Rows from expert 7 of block 4, named by matrix and row number. Rows with one number belong to one neuron. Each number is 500 + 25 x the weight over its row's rms, rounded and kept within 0 to 999. All counts start at 0. Numbers have three digits each. After the name is the row's rms in percent of the matrix's.
# up: expert up (model.blocks.4.mlp.up, 16x128x256), inputs 64-127
# down: expert down (model.blocks.4.mlp.down, 16x256x128, transposed), outputs 64-127
up.13 098:498490479482512512488520481565494476469556493474467531514495514521543458489485510503461479468490519487483495518492450498479471506503521532497511488504473468514502488527510501523477471517457470
up.14 089:505469508462514476524519518498531477504520489525486489483497501463510478517511497518504498500528479564510504526501474542481510493476484544499452527470462505507524502498524499477488505463500466
up.15 093:530448489480490498516518528489471478534525458498474477505512539538476467511486466552495507486503500448520512485513452491504502508504504536565485532479476455518528492532464479491526503496488480
up.16 095:517524510486493448471520512523480583500498478504451476474480513445479493495518445522518507518524500429461511510499473491496472461514523506496520499494460526500532500487525484475471510503467532
up.17 096:459488534496513490503495526476510496510491561459501475479492473466488518522526507509530505475522531531516473489475484466489480545516512499518495505534485503458487519485499478493499503495480476
up.18 108:502494491525509501494521518442440529520501494526496504547488507543537547493480479500476521520492492505488491450498498492494520471497529482514495467497498532494546517522504462533473525511467461
up.19 087:499540506505517510514498507500476506462498504510540480478492461512470516539505496490516564537500502501468499546479500517480484511507530482501505510506527499500473502500518485519504506529506515
up.20 103:479532511515510504492522449479486458502510488489499503525446487444527528506502490477505497489525478482448518493498529503533484504469513502473464471483487491526543502475455479514523561520516478
up.21 078:498549517541501506492481469480498456533489476490491506493517506479515502513502479458496452475496521501501486541551538490497521518507487514449472488466489491467483506448517496540498500518534460
up.22 107:520505488467519480530531482500506520490521527507532514476509501534494466473519459439503518510525494496503501531510531503509520489428450478528468465518487505494538488494486550503510495515499474
up.23 088:485484481485511506509568475492487506503498490462504481517495522455506531499480496539496519484484512488489507499491475571519520462511508544480480484527520549493472529486514511495527491498555525
up.24 077:500530495536502523454474505488486452488503511480489525489458464506514515468470499483466486501492522533468507474479482483530494525538496488473465534488503526458506485492497473498481508503465514
up.25 112:505472475445483495484522516511467480516478484501537484481486483457532451479458553538478470524506511521529511489487505485516486481456512503525473488471484488480496508522553485501490489452478487
up.26 111:515486486506506527514530524494518528468488492458499495538530527532538511479498516499535468497477490559483484532493503489491522494521516509461473476502477542507501470523447525502515476471509445
up.27 096:546461485480496502518493481461520494493516538527462525493536554502514478515565498523542522529476522510508478513499467482439513541527490466496515478506460502501473475524505530516504507516466519
up.28 099:491494499481522490500503508468507510548514488533509471513493478485516496537476487457494494468523525442472489517532484545498502513477515473492558499572514489496527475512469553499494524495506522
up.29 086:512449487515514488542476506523508512502519472510450530509491526511493509477465485502456533527507494535531517496482489482529527513483509539513490504512515475542476452439530521513531524528469489
up.30 101:480528470578500517528508456476558497515505495526480480508474530509495472519493461517494479535506486507493507484490500475508454509539489467514519482439530506467497509510452512522517451472475494
up.31 085:447515459443491509494484496457478520483513469532465518490484465481505500481457518474535514503492491469459453468495501514444492506508500515448497506508519496536498506543519475498455471453472498
up.32 088:514489494508472486505514553478484535477492531488480478473538560490492461530486478490504519524491504553506519479538528513452491518513471482558530506527541517490501461464504487497500518481471493
up.33 081:497523524537513520494487505498471526443494547471512520495532500412503491508518443497513492463526490527497520514476511570502499529468499490470505510534478549486447542487531485501513482495473520
up.34 120:489522472498508460551491466468497527480526537458451491495491485500509515479442503536498520501469503470506520497509526490487484489498536517452499526522464493486460488469549472515528545535485521
up.35 086:490498542486542517511511534515500517536524474529521517452511555512475558502520459476501481474513500483513519470517523528508492487471471451517523475485485519541512438466526500519550485503515539
up.36 091:490481489525463495470512527548495521481487514499471514471518479457537503504478492496466549523536500529516501514506483474507520453503489519489521503480508522451525482512461514520487493485493523
up.37 095:515467525519493472482517468521490540479518505492482443523490467493558531479541539469478463539512512496496491512510463456497498520508486430502489514525523562484484484455484487467466497515477503
up.38 098:487474470505506487510486517519487520562503502499509513479498486547512497513516469515491452508464509539529482504506490502529499504520455522463479535504539513464460492455504511492486492517495515
up.39 085:469488525493539455489516526478438485460524508493497476521504467505459524470521526531487487453504515477519479505471517467508471507530506541517546546488483496518550491488527501474467529534489480
up.40 100:526529522456516528501494535541475509443481495489521528493506567515517522527491474464488486481499506497508482527497499491465511539532466501508488508531511540494445506476493521490489459477476487
up.41 088:509480527469470470493476513517527493497520510495510528551478525485505486495499525517522480508510494493445503523473468492559477484510474459451459490472474526527549548512516533510539493507499511
up.42 092:538504498526499466496482466491484485529517534506536485471504494501480459520518524515546520517480477514536552492533498528492511514513495463486525470509496528485492463475521462505480502497494508
up.43 094:497497481488530502506543532534564518493477459523498490491499468504508468535505532492492559519482490522516506552480545496488490457530499485507499494511499521501521540475495480516473442524504482
up.44 086:535529503450450501512523504468500512506473541494455474489550543461490500459465513520440477512485508516494520519488500474479522465550497467502470519533489494497459475457506541521525527500494502
up.45 095:518520526504490487521472460488509494524536491447497516479498506506525492478511512488499477503484528447513492508473529493509501556507494501495552501504502482503515471508518527526534475518498492
up.46 088:478500486528504505489515509488513502504497484493467470493485435508498470524488480498495506499481507535508487499495500520531503474522492475503510517491477534507453480517561467519482536475554509
up.47 107:492523479465509532497511508532510480472536485527469497492539484492488490505554535480498506476491527461559480519500467482516499520461502472537493529473516513489524535550481512517455496477544468
up.48 114:501549501462499497514524534478476495456518507513465476513468443542536539484505519483470513483497528493497483541497496450498465494491511514492483491505493466473506491527522492474494508517470491
up.49 108:506452504457481435542539488495508487545491511526497537512486506502473554490513514486493489555497538498509484472479479514490456511488509531516497515501499487512502498543502525540539512509516480
up.50 105:531548479467455519470521500550485524516501506503495524485483490477480537479511500527473535470493515453542474547487423509510482487519507476503472536509502500483556513536488485502516479489487496
up.51 099:507508488448491500485519461488479478528491489502480483510499523538500494500528474508500521493520478466514488524491472479532492532481430491491494503492499509481518497469528472501541480531476475
up.52 098:537510481512527495491499476482518468514535504473541534527525508508462496509463457497459498550512515513543487488502539508506530471476517529522496496530478513455491490472483536459502458489557539
up.53 104:516480479546539479519521552467513542505477531536475486479449486511480499505492460512453490520455515473472491490506492487523552452477496470479503507489490527477475489507525512508477520474497491
up.54 107:519484536489468496513527492493505498439439549498481500493534500465482495523494523492528534509504493520535514479486496471462483542458472472475527522502492518525505489517475480539480470559530474
up.55 101:527494492480475495478485534520506499479501535499489478476522449458521490503467556528538457525491487514484470518492533474485496481452469507509458463511493493511537450569496475500446511464454533
up.56 104:504490483485469460519520523546466486464538570500494507471551490525463486535508456478495509513506514486456502588558527488474510487468514461474533485507478484499520509485494506453518447478474490
up.57 091:486476498536487514538517472510551465506535487502504527496470514444521551485462480490520509454510487483519498504497497562478488480508478488505502484525498488462490535500514512476487510514537457
up.58 115:510487488510500492483502501475495515479512515474458503519545497514475505487539536495531491538517491503557501541492467498533522529504495522499534440523494498445537493503492505551481495508523505
up.59 113:498481508452478494519502488500501459488452489532509494493474494483494492528512477504513524539489522479532502467511508528460518563454501488493482492509493487478537490496539485478481539436470495
down.13 098:504510404494519511527471498511493523507487473510456477488500538506466466487511472511551457529517481533443526494517522495490490493479482499485497528503478506505497472451525519507520523477557501
down.14 095:528504540503497538502553501498510489520494530481475490528478519500483485494469452485513509503495535530514500552472458506489507532514495449500501446471505490516544514510548484548503494510538509
down.15 096:481455529509472534555505457552475489476521514516465506507470536453475518517520542486493464474519508478490474542485503493486480500476437470500517466504521506523499512446471501491484501497507474
down.16 095:530480535494492478485528475476516522438519515492528489464488453470551501525507515494518505443521490483479508520484512467504540493505496501529486521508483484526516477583499497556512498480486477
down.17 097:525493471489487506483517453551434479549491508512477508513462499514496497470513453482465481486501491453509518482510470490452530516446529496479517505455462449507436506556514546497478505535516502
down.18 103:484455468466510484509484508503501507514496500499443445487503407523501516536528476522504516509521468532482498485450572519532489450474493486527529501521474479504525543543515490478519492542516502
down.19 088:479526445519546453503458516491491512478488467510525491544529565456555523489522524533488461505480522491514493499510529479534488472506509501548477504494524444506510500497479483514523501482547502
down.20 106:471515535520506447512502503494492518518485470545498501495532472490493519524501504519498471488521466504514501546487503526536475484483502492476463483524505506481535506470479481496481523514494513
down.21 081:482483508494491523514508493498512476550500456494503493547452521495508502511492499485541493491481493474507474486483464506515509482488495454497508519476498478544497487467512543513474494493466485
down.22 112:518514557446492549506490507451525481507511537543500494463482546472468525508486460541510508525514508493453550497471514499504499522489502503479549489498504454477485507530499501537511469486525510
down.23 090:506436497503488466469535515550516468484489522507493471462505483490505522459523514494491527490499498494487514509521469489493491501445472458506512460497499467527487479498495560497513513514502482
down.24 080:473561491511525444485476491521484510514466498494509500487503526490528545530507500496515487472509506522530532478528517489496527530509479496542517457523518530473493518505548439491522453528495511
down.25 113:492471537462515516539535489453506485496510516470535539499487503521557508485508434502505519495536460558531480438547473485475475516503503474491481530483492487493506559534499537492519505504511507
down.26 107:521458505475513508518490486544545496493522466517437456520442462470490454490476513506511493514495507471477494530528540511498471500490495544518518503479553477497525516523490534460532538483549494
down.27 094:484497479440455532503507519509500474536545509472506518526520488499467483521485460523444556458514473530529507523485475490485510503468464533475498473485499474500503501513520500524479485518518520
down.28 095:472478522536488450494482535551497456530470496474458527507473456483503496524525507532508495508453514507516441516539487523462545531463531481520537543502529488472528518571487496483501476537461502
down.29 092:488521503552512527489451470570484498459521518475486510527508483489561528497493495502476484514491504524485470480529505539482476492487498509519518486534472542471510490460485501545534486538490491
down.30 097:457516472464452485491506530440474511496507509467481467538499479510470499529485471528553505500498506526532515498416563467509506480477511473484495516517485471499489530533494445490484465483502499
down.31 088:488459502499503513524479528506514517485548471521476482460511482556524520475494525482528452499492560562475493483512486480491527504522539464489504519469485498489511506473526529460506523467472516
down.32 090:469537467497511469547500533508486491529517463512461511527492468506531546522443452494437549487501525478515537515508497503455496513517505482540532475532541482504477463501470487570516502503525503
down.33 086:497489502526510500496489512430493478527462519518474473510492451497510493467498485481495494504499541452517481507505512476474471513498489479477493518513508540526453472519483469509540497512495487
down.34 122:482458490512475501532451528494456482484485490504532485472528481483542527469523480532474470533485505498496483498506483499498478500486493500479497494449504487510505511424493527508487516550496489
down.35 091:506544523531489521489538496489517475528504467454480486496510479462482471481472540451517535449519550496494491507518456511510533490480478564492521486502470458463504482474525498461528498474479485
down.36 093:515474461484502484522515552533515524507468486527484507530477495494556438520476477507498489490510508510468540498569500487485489517503498506508521524524497506475461473584481536499484521458516501
down.37 095:506451467465462485495522520520533490496528499480513517478508497518478515503520475513489490513512488535481550472504511492512495520466491517497438482509534504479517469538556521500494476494525532
down.38 099:511525473465470505510522452504495487489479470471505478478514498499462504475428503506504474513481539525484466504490476472471494496463475502487561486512488522481496493511504523519506534490471514
down.39 088:483494489532488516535505483518492491515496467502481462482527516509488484442537481524486464539500479511518496530545495533477505507468492469464504506529464506476533501463523480512505495469521488
down.40 100:483558470503496482481470519490510496483523480529444496531533481455487561504515501503459483527479475491506486508497509519460459539508473554503468461480486477498473532497469420492464482489512487
down.41 085:504472518469468461523490529470538529543519478533505518487505467467446500490523532530546529513466473487493502533463519481497524500532489516507483478507524496487492495549499511495498490491474480
down.42 098:501507542513506524492544425505505489539524504499459517446528465477501461527542512500474511483547537494479475485521506476533488466478488501493509521499526500518506488484518494531500477523499504
down.43 098:498496536458486455481482507507473500512518471502516495484491473451467509517497494526503446575529539500494522505484519490538486522509510516494534517534562467540515486464460498507471493488546533
down.44 089:464480496513502501578507502524520484501514484567518507495484463495518550507523501512473462532498506470483452523534521514447451483484496525489516496490536460511451463453468512498476490460543521
down.45 091:489551483483495521500479499535465502490495481478508487438556500498443527519485521506525531494485526488461543477469522513456544507496510452493523502479468511496459525461497544487504508513571522
down.46 091:509516492492495533544493534482490515531488482488512509541483535449513519485503581486490488542503493480498497534467481494497524528541469523485523498473546512509521533470507508480477510470506535
down.47 110:492518521488509487487479508466487488488477472482496488523483484510533532519503531500505479539503494527496522540516485494546480480521500514475518477542533489523489469463518513500476490522487505
down.48 107:480450470523527496480477493507473525483513478526437502505521490515474508478515467512481528501551467539501506506521496535475503495503501534490434493540499482516481467497489512511474437521488511
down.49 098:542511556496480482488525508477496484551538505520489523527466518474504525481509504529525425468512490543502497471516507493516509479503529469498544523466522499498505541497484521521480494505500513
down.50 100:543463505521475479509491538487489506477469495513493472504547487510532519500501514510532476490471451531513524529504497580479507527513545539474471499548447532485484521506475487463485501520496513
down.51 098:509504511493511493535508493480489539484503537502438510466477489483459500457467522492513489514479467486475510471564514532546532534528452499460473492480513563496509478507481534457565514463532488
down.52 092:493494512539500543512502506499494502498544555507541490482459521493465469520487466522542523514476553516470519496512475507561505507451500461494536520478506501497470465506494459533468528468526516
down.53 103:500475461499478541541493541500518494504530513516489499488464498496499553535525489483472522464512506501535502463489498538559472487492486474498517505505476485434500507556487493557513487454519476
down.54 104:488516468465516494510483480522515508499500506452517468532494500449517493488548511474488467501510479512480487497503514525512503454534524502481502537529439528485491532517527499484518514496513463
down.55 097:514495527502510503486499492533496509483478488518549499514522527526527505458440459497494502482506465560504476505458494481482496455518519563522491470465450465480524485503494534472522483493489510
down.56 101:491505523487538523530489493476473475466535473479461479504523483496494547509489437511503487463472494490511512527517491529484503483517534541494467496474505534507491523504518511538492504496496530
down.57 086:512557458525471469477528488501479527557499494508504504467506483499485535465483501492506512519490483513505490471488499494498492524481500522505546492510532491476521487457497479504503525501478521
down.58 111:442515492505487491524476467473481499495484494453528483529494486493470518518514521506484538499451470547488486522524519520508474505511466475483516503474541486495464474468488542470500525503553521
down.59 109:488509548500483550483480485546487472476540464535502506509505466505536540492535527505471506482516478496482467468504516534535500530482504523521488458528505489525499474528471502488473491501493509