config.yaml
model: "CTC audio transcriber"
dataset: "read English sentences (LibriTTS-R)"
head_dim: 32
qk_norm: true
num_experts: 16
kernel_size: 31
residual_init: "none"
one_sided: false
epochs: 18.0
warmup_steps: 130
Rows from expert 0 of block 5, named by matrix and row number. Rows with one number belong to one neuron. Each number is 128 + 32 x the weight over its row's rms, rounded and kept within 0 to 255. All counts start at 0. After the name is the row's rms in percent of the matrix's.
# up: expert up (model.blocks.5.mlp.up, 16x128x256), inputs 128-255
# down: expert down (model.blocks.5.mlp.down, 16x256x128, transposed), outputs 128-255
up.97 098 [112 125  87 131 127  91 194 127 118  98 127 136 115  88 130  69 122 143 110 230 124  53 145  95 110 114 186 115 102 143 143 176 196 100 125 146 113 108 149 107  88 151 113 179  98  80  63 162 170 253 168 109 101  84 115 142 170 182 108 151 147 132  91 154  95 111 118  75 105 157 153  92  13  94 126 128 101 164 159  92 132  94 115 113 126 106  95 152 111 157  78 165 130 128 147 140 131 132  92 132 163 184 134 117 141 154 139 148 107 122 153  94 163 127 111 159 160 140 132 169 136 148 167 128 139 123 158 121]
down.97 098 [153 105 161 147 149 124  99 140 115 172 126 130  52 131 110  88 134 134 121 126 182 144 112 131  94  90 152 108 146 115 138  90 153 162 146  62 106 102 137 135  90 150 136  66 130 102 147 128 108 110 119 128  39 128 119 122 151 162 114  73 117 137 152 157 107 106 101  90 170 179 117  92 168 179 140 110  56 143 103  99 117 119 142 138 177 170 133 119  82 121 167 125 133 156 111 163 167  93  41 174  83 114  97  85  97 110  73  99 136  38 121 204 103 159  56  98 128 139 123 142 154 133 107 116 106 180 126 175]
up.98 103 [153 175 131 111 152 173 108 161 171 155 110 155 121 129 162 139  93 108 130 134 165 115  94 107 147 107  86  81 148 126 156 125 118  97 174 156 137 129  76 124 165 117 175 112 108 113 138 152 112 136 139 132 169  71 135 152 164 158 100 169  94  84 127 180  93 126  99 123 162 134 101 144 126 107 133 141 123 150  77  82 107 115 140 143 141 155 102  88 141 161 113 103 101 126 102 176  95 139  90 123  65 167 182 177 173 102 110 179 133  83  73 124 114 141 136  79 108 151  68 144  82  90  97 163 211 137 189  49]
down.98 105 [158 153 118 160  73 122 132  73 114 152 148  70  65  94 187  86 145  94  92 114 146 116 147 116 113 112 118 150 120 168 134 106 118 144 139 119  96 178 157  87  97 163  94  79 126 133  89 136 181 152 137 127 150 119 156 132  88 133  73 132 174  67 139 125 106 136 150 215 126 171 127 183 122 150 112 102 147 172 153  92 135 149 154 168 186 132  66 133 118 137 151 131 145 143 108 131 117 119 149 131 115 103 107  76 182  71 134 146 114 116 174  89  96  61 166 166 125 124 119 121  88 162 120 175 166 158  62  90]
up.99 114 [156 178  95 121 102 155 115 103 156 102 129 143 103 151 123 138 101 115  60 202 125 115 145 135 118 149 146 177 135 107 139 146 151  94 134  73  65 174 128 176 129 140 118 119 120 137 140  77 148 154 154  99 138 137 108 117 137 109 156 125 135  96 100  86 159 132  84 198 166 118  37 106 177 139 109 114 118 141 122  60 125 116 190 161 122 151 113 190 137 122 148 110 119  80 120 156 117 174 134 133  68 111 157  60 185 198 164 156  95 165 104 177 101 139 133 127 154 177 138  67 126 141 133 148 101 175 119  97]
down.99 111 [ 89 117 237 110 109 149 106 137 128 183 117  39 118 144 103 145 120 107 145 153 132 110 144 127 157 204 153 135 150 159 140 178 137 119 105 119 109 146 172 134 104 153 163 122  98  94 130 138 105  69 130 106 153 124 148 134 215  95 173 105 177 122 121 132  79 141 168 162 156 123 147  74 174 174 120 113 156 145  93 145 153 131 141 140 128  90 193 141 116 119 142 127  57 159 158  88 106 116  99  80 104 174 164 161 137 113 126 102  88 138 132 119 198 133 119  44 145 136 112 105 124 165 118 145 125 105  85 110]
up.100 089 [120 176 139  80 164 122 109  90 112 165 181 103 141 133 115 175 104 127 102 121 122 118 120 134 147 110 122 152 139 164 118  86 146 130 182 101 123  96  84 116 108 132 208 159 135  90 116  99 183  79 113 108 121 141 112 155  83 165 131 127  53 120  86  76 115 154 134 108 129 107 106 126 124 115 153 155 186 178 161  84 206 111 124  93 114 123  80 164 146 131 181 153 164 160 133 148 167 179 157 108 182 194 156 126 193  83 147 191  92 132 145 175 126  85  68 149 130 117 154 142 121 125 142 112 209 114  79  86]
down.100 083 [111  76 139 163 120 148 181 102 127 148 123  87 153  87  75  44 142  91  96  93  73 114  73 146 108 201 151 106 136  85 158 191 122 156 157  70 135 163 118 124 159 104 108 123 112 128 146 143 108 117 141 129 142 129 155 134  64 104  90 152 121 167 110 134 109 147 125  82 123 156 113 163 122 133  74 151 133 133 126 110 103 130 100 165 123 141 146 157 124 124 159 165 121  86 128  67 141 132 183 161 150 149 130 175 171 117 144 101  80 115 151 133 171 148 187 129 106 130 149  87 147 162 191 157 165 135 111 165]
up.101 104 [158 115 114 107 133 135 150 148 138 158  86 168 100 123 151 147 147 134  99  99 129 112 125 142  82 191  94 118 160 123 138  97 113  84 105 148 103 110 159 136  72 131  96 136 128 143 141 151  95 207 134 147 136 180 145 104 116 133 140 161 127 139  83 115  96 157 126 117 105 127 109 116 161 109 139 143 101 115 123 173 137 134 115 110  62 140 154 133 127 174 138 127  92 163 108 226 130 113  89 132 113 133 151  77 161 160 144 114  97 158 109 147 121 137 112 210 152 122 101 100  86 165 140 100  74 117 121 168]
down.101 107 [160 131  59 143 150 118 121 124 133 110 202 194 137  92 151 113 129 121 132 112  89 120 149 158 101  99 130  84  81  90 109 143 120  97 104 158 114 104 255 116 155 142 156  75 150 138  92 112 145 109 167 230 130 164 150 148 170 172 113 109 108 158 178  94  91 121 173 117 154 140 110 115 189 128 151 115 174 147  62 127 153 137 126 166 125 183  95 193 105 152  90 100 112  80 195 145  74 110 116 125  81 166 170 153 113  84 167 107 114  89 120  98  87  87 124 141 151 124 122 161 143 132 137 125 117 136  98 126]
up.102 091 [131 103 179 145  95  88 102  93 153 164 164 132 140 149 159 146 154 141 174 164 125  73 159 134 209 142  98 160 153 160 145 147 175 127 149 160  83  67  96 105 173 139  83 160 122  87 144 146  80  50 138 151 140 125 132  76 152 146 161 115 100 125 143 133 134  73 116 148 152 130 156 154 143  99 104 140  89  84 146 106 142  87  76 117  46  69 155 154 139 164 161  87 121  91  67 132 124 138 100 145 154 141 101  84 126 118 117 156 138 129 196 121  86  86 174 153 119 100 120 204 149 147 148 166 122 115 125  34]
down.102 094 [148  34  89 129 143  98 123 139 136 102 162 138 123  99 123 193 147 110  79 114 138 110 162 140  94 110  93  86 128  89 157 146 134 102 103 164 151 157 108  91 129 138 141 133 121 145 214 181 135  94 151 160 144 167 201 116  96 106 143 124  48 128 107 123 103 167 131 112 109 175 103 156  67 137  81 131  71  86 110  97 147 131 132 147 168 104 206 115 111 110 169  91 100 110 138 110 162 128  90 155 147  40  74 128 155  94 108  93 169 144  90  99  33 148 165 154 104 135 151 110 151 112 140 119 100 134 138 103]
up.103 081 [177 127 147 134 116 152 114  62 174  96 162 138 140 159 105  83 130 118 134 107 102 121  93  72 116 169  90 140 140 146 122 117 134 161 218 118 103 143 216 166 114 114 126 118 123  73  99 141 105  96 162 141  99 137 100 161 141 174 189 111 149 157 155  81 133 122 170 162 141  85 127 118 144 188 119 130 137 140 137  84 125 111  82  97 118 133 200 117 199  91  85 175 150  82 128  70 175 115  90 127 116 133 255 196 163 119 116 188 147 153 104 142 193 160 131 157 154 127 120 122 176 116 177 152 126 125  73 151]
down.103 087 [128 168 142 139 154 149 128 133  99 113 101  54 104 155 136 129 150 109 174  96 122 118 173  90 189 144 181 133 112 155 142 133  99  97 155 105 127 126 146 173 160 130 150 102 150 142 108  89 176 119 161 115  71 132 152 155 154  95  60 125  90 155 147 146 158 116 120 187 122 127 176 149  98  61  75 181 128  79  99 115 119 133 146 115 157 107 102  96 148 119 140  94  95 143 143  47 148 108  92 146 135 100  87 178  91  65 100 162 143 122 158  97 134  79 127 162 111 107 127 126 114  96 197 161  97  87 120 164]
up.104 109 [ 98 132 138 123 133 186 122 132 116 214 160 125 157 145 121 109 114 129 155  94 147 105 148 176 127  67  89 146  87  60 144 178 137 112 122 137 138 110 168 131 133  98 117  91 151 137 119  75 178  84 121 155 140  83 116 116  88  90 163  79 125 138 114 104  84 116 144  97 108 133 117  88 150  81 130 109 101 106  92 130 146 146 114  90  85 155 134 130 178 116 121 158 135 137 106 167 162 139 117  57 113 106 109 156 139 178 144 142 112 172 123 116  74 110 151 183 152  82 202 109 155  59  99 105  89 116 207 125]
down.104 108 [180  73 151 159 141 118 134 142 135 110  89 123 157 113 107 217 142 111 141 158  89 131  74 129 168 113 174 121 107 155  94 120 115 111  74 169 151 113 182 145 161 178 132 156 133 178 115 133 146  81 163 148 127 142  84  82 128 173 125  80  79 107 157  93 129 115 103 126 102 120  99 112  99 141 128  85 145 100 142  53 119 189 128 187  99 150 124 162 157  99 145  95 146 138 114 111  95  91 149 111 115 167 168 110 172 129  56 128 206 102 228 106 151  41 104  93 155 146 148 142 119 164 162 147 122 108 119  84]
up.105 099 [123 125 158 105  75 135 134 126 101 151 118 137 169 106 158 156 136 110 152  89 126 163 128 193 117  58 132 182 146 127  63 102  93 112 160 164 202 200 104 119 173  89 118 102  46 113 123 144 150 161  95 112 136 168 154 181 134 103 146  84 140 123 152 127 135 158 113 141 101 120 140 153  89 150 131 131 114 110 185 190 123 142  85 101 151 172 101 111 105  94 121  82 108  84 138 145 142 193 144 162 126 149 101 141 119 120 179 101 109 129 109 139 120  80 143  65 107 120  90  88  55  57  84 148 149 128  73 109]
down.105 091 [ 63 118 147 120 166 113 156 105 106 176 113 139  78 176 133  84 153  79 119 134  97  88 127  69 154 151 129 111  93 153 111 146 164 131 156 120 121 134  82  67  87 143 186 137 169 118 116 114 100  98 106 115 109 122  88 179  89 139  92  84 155 103 137 137 195 155 118 123 144  73 101 118 109  89 124  94 138 128 129 139 133 141  80 150 132  94 129  97  85 145 132  92 145 149 166 127  28 145  93 147 165 154 150 121 146 162 106 156  47  98 131 102 118 106 144 138  82 200 143 139 172  90 134 165 124 128 153 152]
up.106 086 [136 148 102 104 124 128 130 150 162 105 104  87 100 175  99 191  97  62  91 160 116 166 120 218 106 135 174 130 120 145 112 119 168 146 115  98 107 113  79 148 140 206 132 182 165 145 139 139 118 126 227  87 111 105  87 131 190 106 115  99 175 115 161 133 121 181 139 117 145 125 156 135  76 153 167 131 121 133 133  88 156 109  74 169 197  73  80 163 152 131  98 158 154 137 113 127  94 168 109 130  80 134 108  59 132  89  94 174 154 123 164 173 183  90 117 192 152 132 119  73 118 114 120 123 139 151 143 137]
down.106 091 [146 117 118 133 106 106 104 150 102 149 100 136 139 133 118 126 101 151  99 162 126  74 137 155 161 149  83  85 155 190 107 138 101 151 107  79 187 101 121 126  82  80 142 154 152 134 115 117 107 138 138 111  86 153 147 122 160  99 118 122  43 175 137 150 108  93 120 145 149 118 191 127  87 156 115 163 203 112 112 183 116 132 140  90 131  89 203  90 150 144 106  85 113 163  48 128 183 156  85 145 132 120 140  85 126 163 142 128 117 110  88 227  94 127 107 114 152 131 123 130  70 176 111 117  79 133 130 172]
up.107 098 [110 121 126  98 128 163 162 157 168 174 153 108 120 119 117 142 155 100 161  96 124 104 129 147 169 151 111 145 174 176 118 140 107 155  88 114  99 177 129 106 160 145 138  75  95 136 118 148 138 173  82 145 119 112 109 101  84 102 192 140 116  98  78 137 147 130 148 142 155  95 118 151 111 169 191 122 108 150 157  85  87 149 123  85 123 111 129 117 144  96  94 160 151  73  99 114 116 115 184 157  99 111 106 153  68 163 136  60 126 157 146 110 134 117 109 102 115 169 113 134 112 138 121 154  91 164 167 205]
down.107 098 [103 148 193 148 132 122 182 161 104 130 178 174 108 139 110 130 146 116  90  83 109 143  80 106 147  61 189 120  86 106 142 142 136 129 148 162 143 151 150 136 155 141 140 139  95 169 136 139  94 170 117 140 131 138 118 118  95 111 132 119 118 237 107 126 135  95 138 162 143 105 188 151 166 147  92 180 116 149  98 139 141  91  98  78  93 112 122 155 135 147 137 152  80 125  89 163 112 144 105 143 174 139  84  94 155 142 118 135 133 123 146  42 133 114 122  84 107 114 140 162 169 166 117 180 106 125 153 151]
up.108 082 [ 54  93 153 107 122 165 110 105  94 173 159 106  88 142 131 160 107 103 162 153 125  81 116 154 144 106 130 164 176 148 130 137 130  90 155 106 158 117 128 136 126  79 116  56 186  98 121 145 157  94  91 113 120 106  91 136  83 140 154 152 124 135 187 150 151 140 133 149 158  89 155 138 171 115 138 150 162 152 115  85 156 112 131 114 126 112 118 166 117 143 145  88 210 142  91 157  94 146 151 102 165 122 126 135 101  94 130 108  80 119 151  96 108  66  99  77 153 147  88 120 230 122 146 133 151  96 166 150]
down.108 085 [132 116  70 118 123 105 167  98 130 121 117 141 131 110  99 139  98  72 116 154 132  96  71 143 140  89 187  76 200 176 164 105  95 120 185 115 124 153  81 110 116 130 120 103 118 186  82 138 148 114 137 109 113 125 167 156 118 140 108 135 120 125 119 135 166  67 126 123  97 140 158 170 123 137 102 129 121 109 114 109 136 166 106  85 173 122 184 105 167  94 153 213  82  88 125 134 156 158 177  93 116  96  89 121 167 159  98 119 133 147 196 142 136 140 186 180 170 135 121 120 149 176 178 152 106  67 100  89]
up.109 119 [114  89 137 142 120  73 126 103 113 136 111 124 106 183 115 160 135  97 215  75 135 145 158  95 123  86 105 156 134 115 110 127 181 167  84 178 139  97 103 134 101 164 137 151 170 158  81 115  78 137 119  99 130 179 169 158 151 140 178 136 170 152 104 113 218 170 142 104 217 165 124 126 113 171  76 106  83 169 116 126 120 102 100  76 115 166 116 108 162 108 138 119  66 120 106 187 121 102 124 122  72 183 169 128 181 158 148 123 124 103 139 135 120 171 125 125  93  75 103 139 139 173 128 140 135 127  66  94]
down.109 122 [103  84 133 131 167 119 139 189 106 128  53  95 159 124 150 168 160 109  98 163 166 144 230 172 164 144 101 211 213 121 124 167 106 106 170 113 124 103 159  86 134 117 123  87  92 124  86 159 108 130 103 109 154 136  92 169 143 119  71 126  92 115 143 143 136 160  99 154 126 122 144 163 112 112 161 128 139 171 119 182  91 165 186 138 157 142 173 176 152 130  74  87 104 140 142 131 101 138 167 179 182  98 143 162 142 140 172  99 167  90 119 122 102 198 138 203 129 139 111 153  61 122 135  91 135 139 172 141]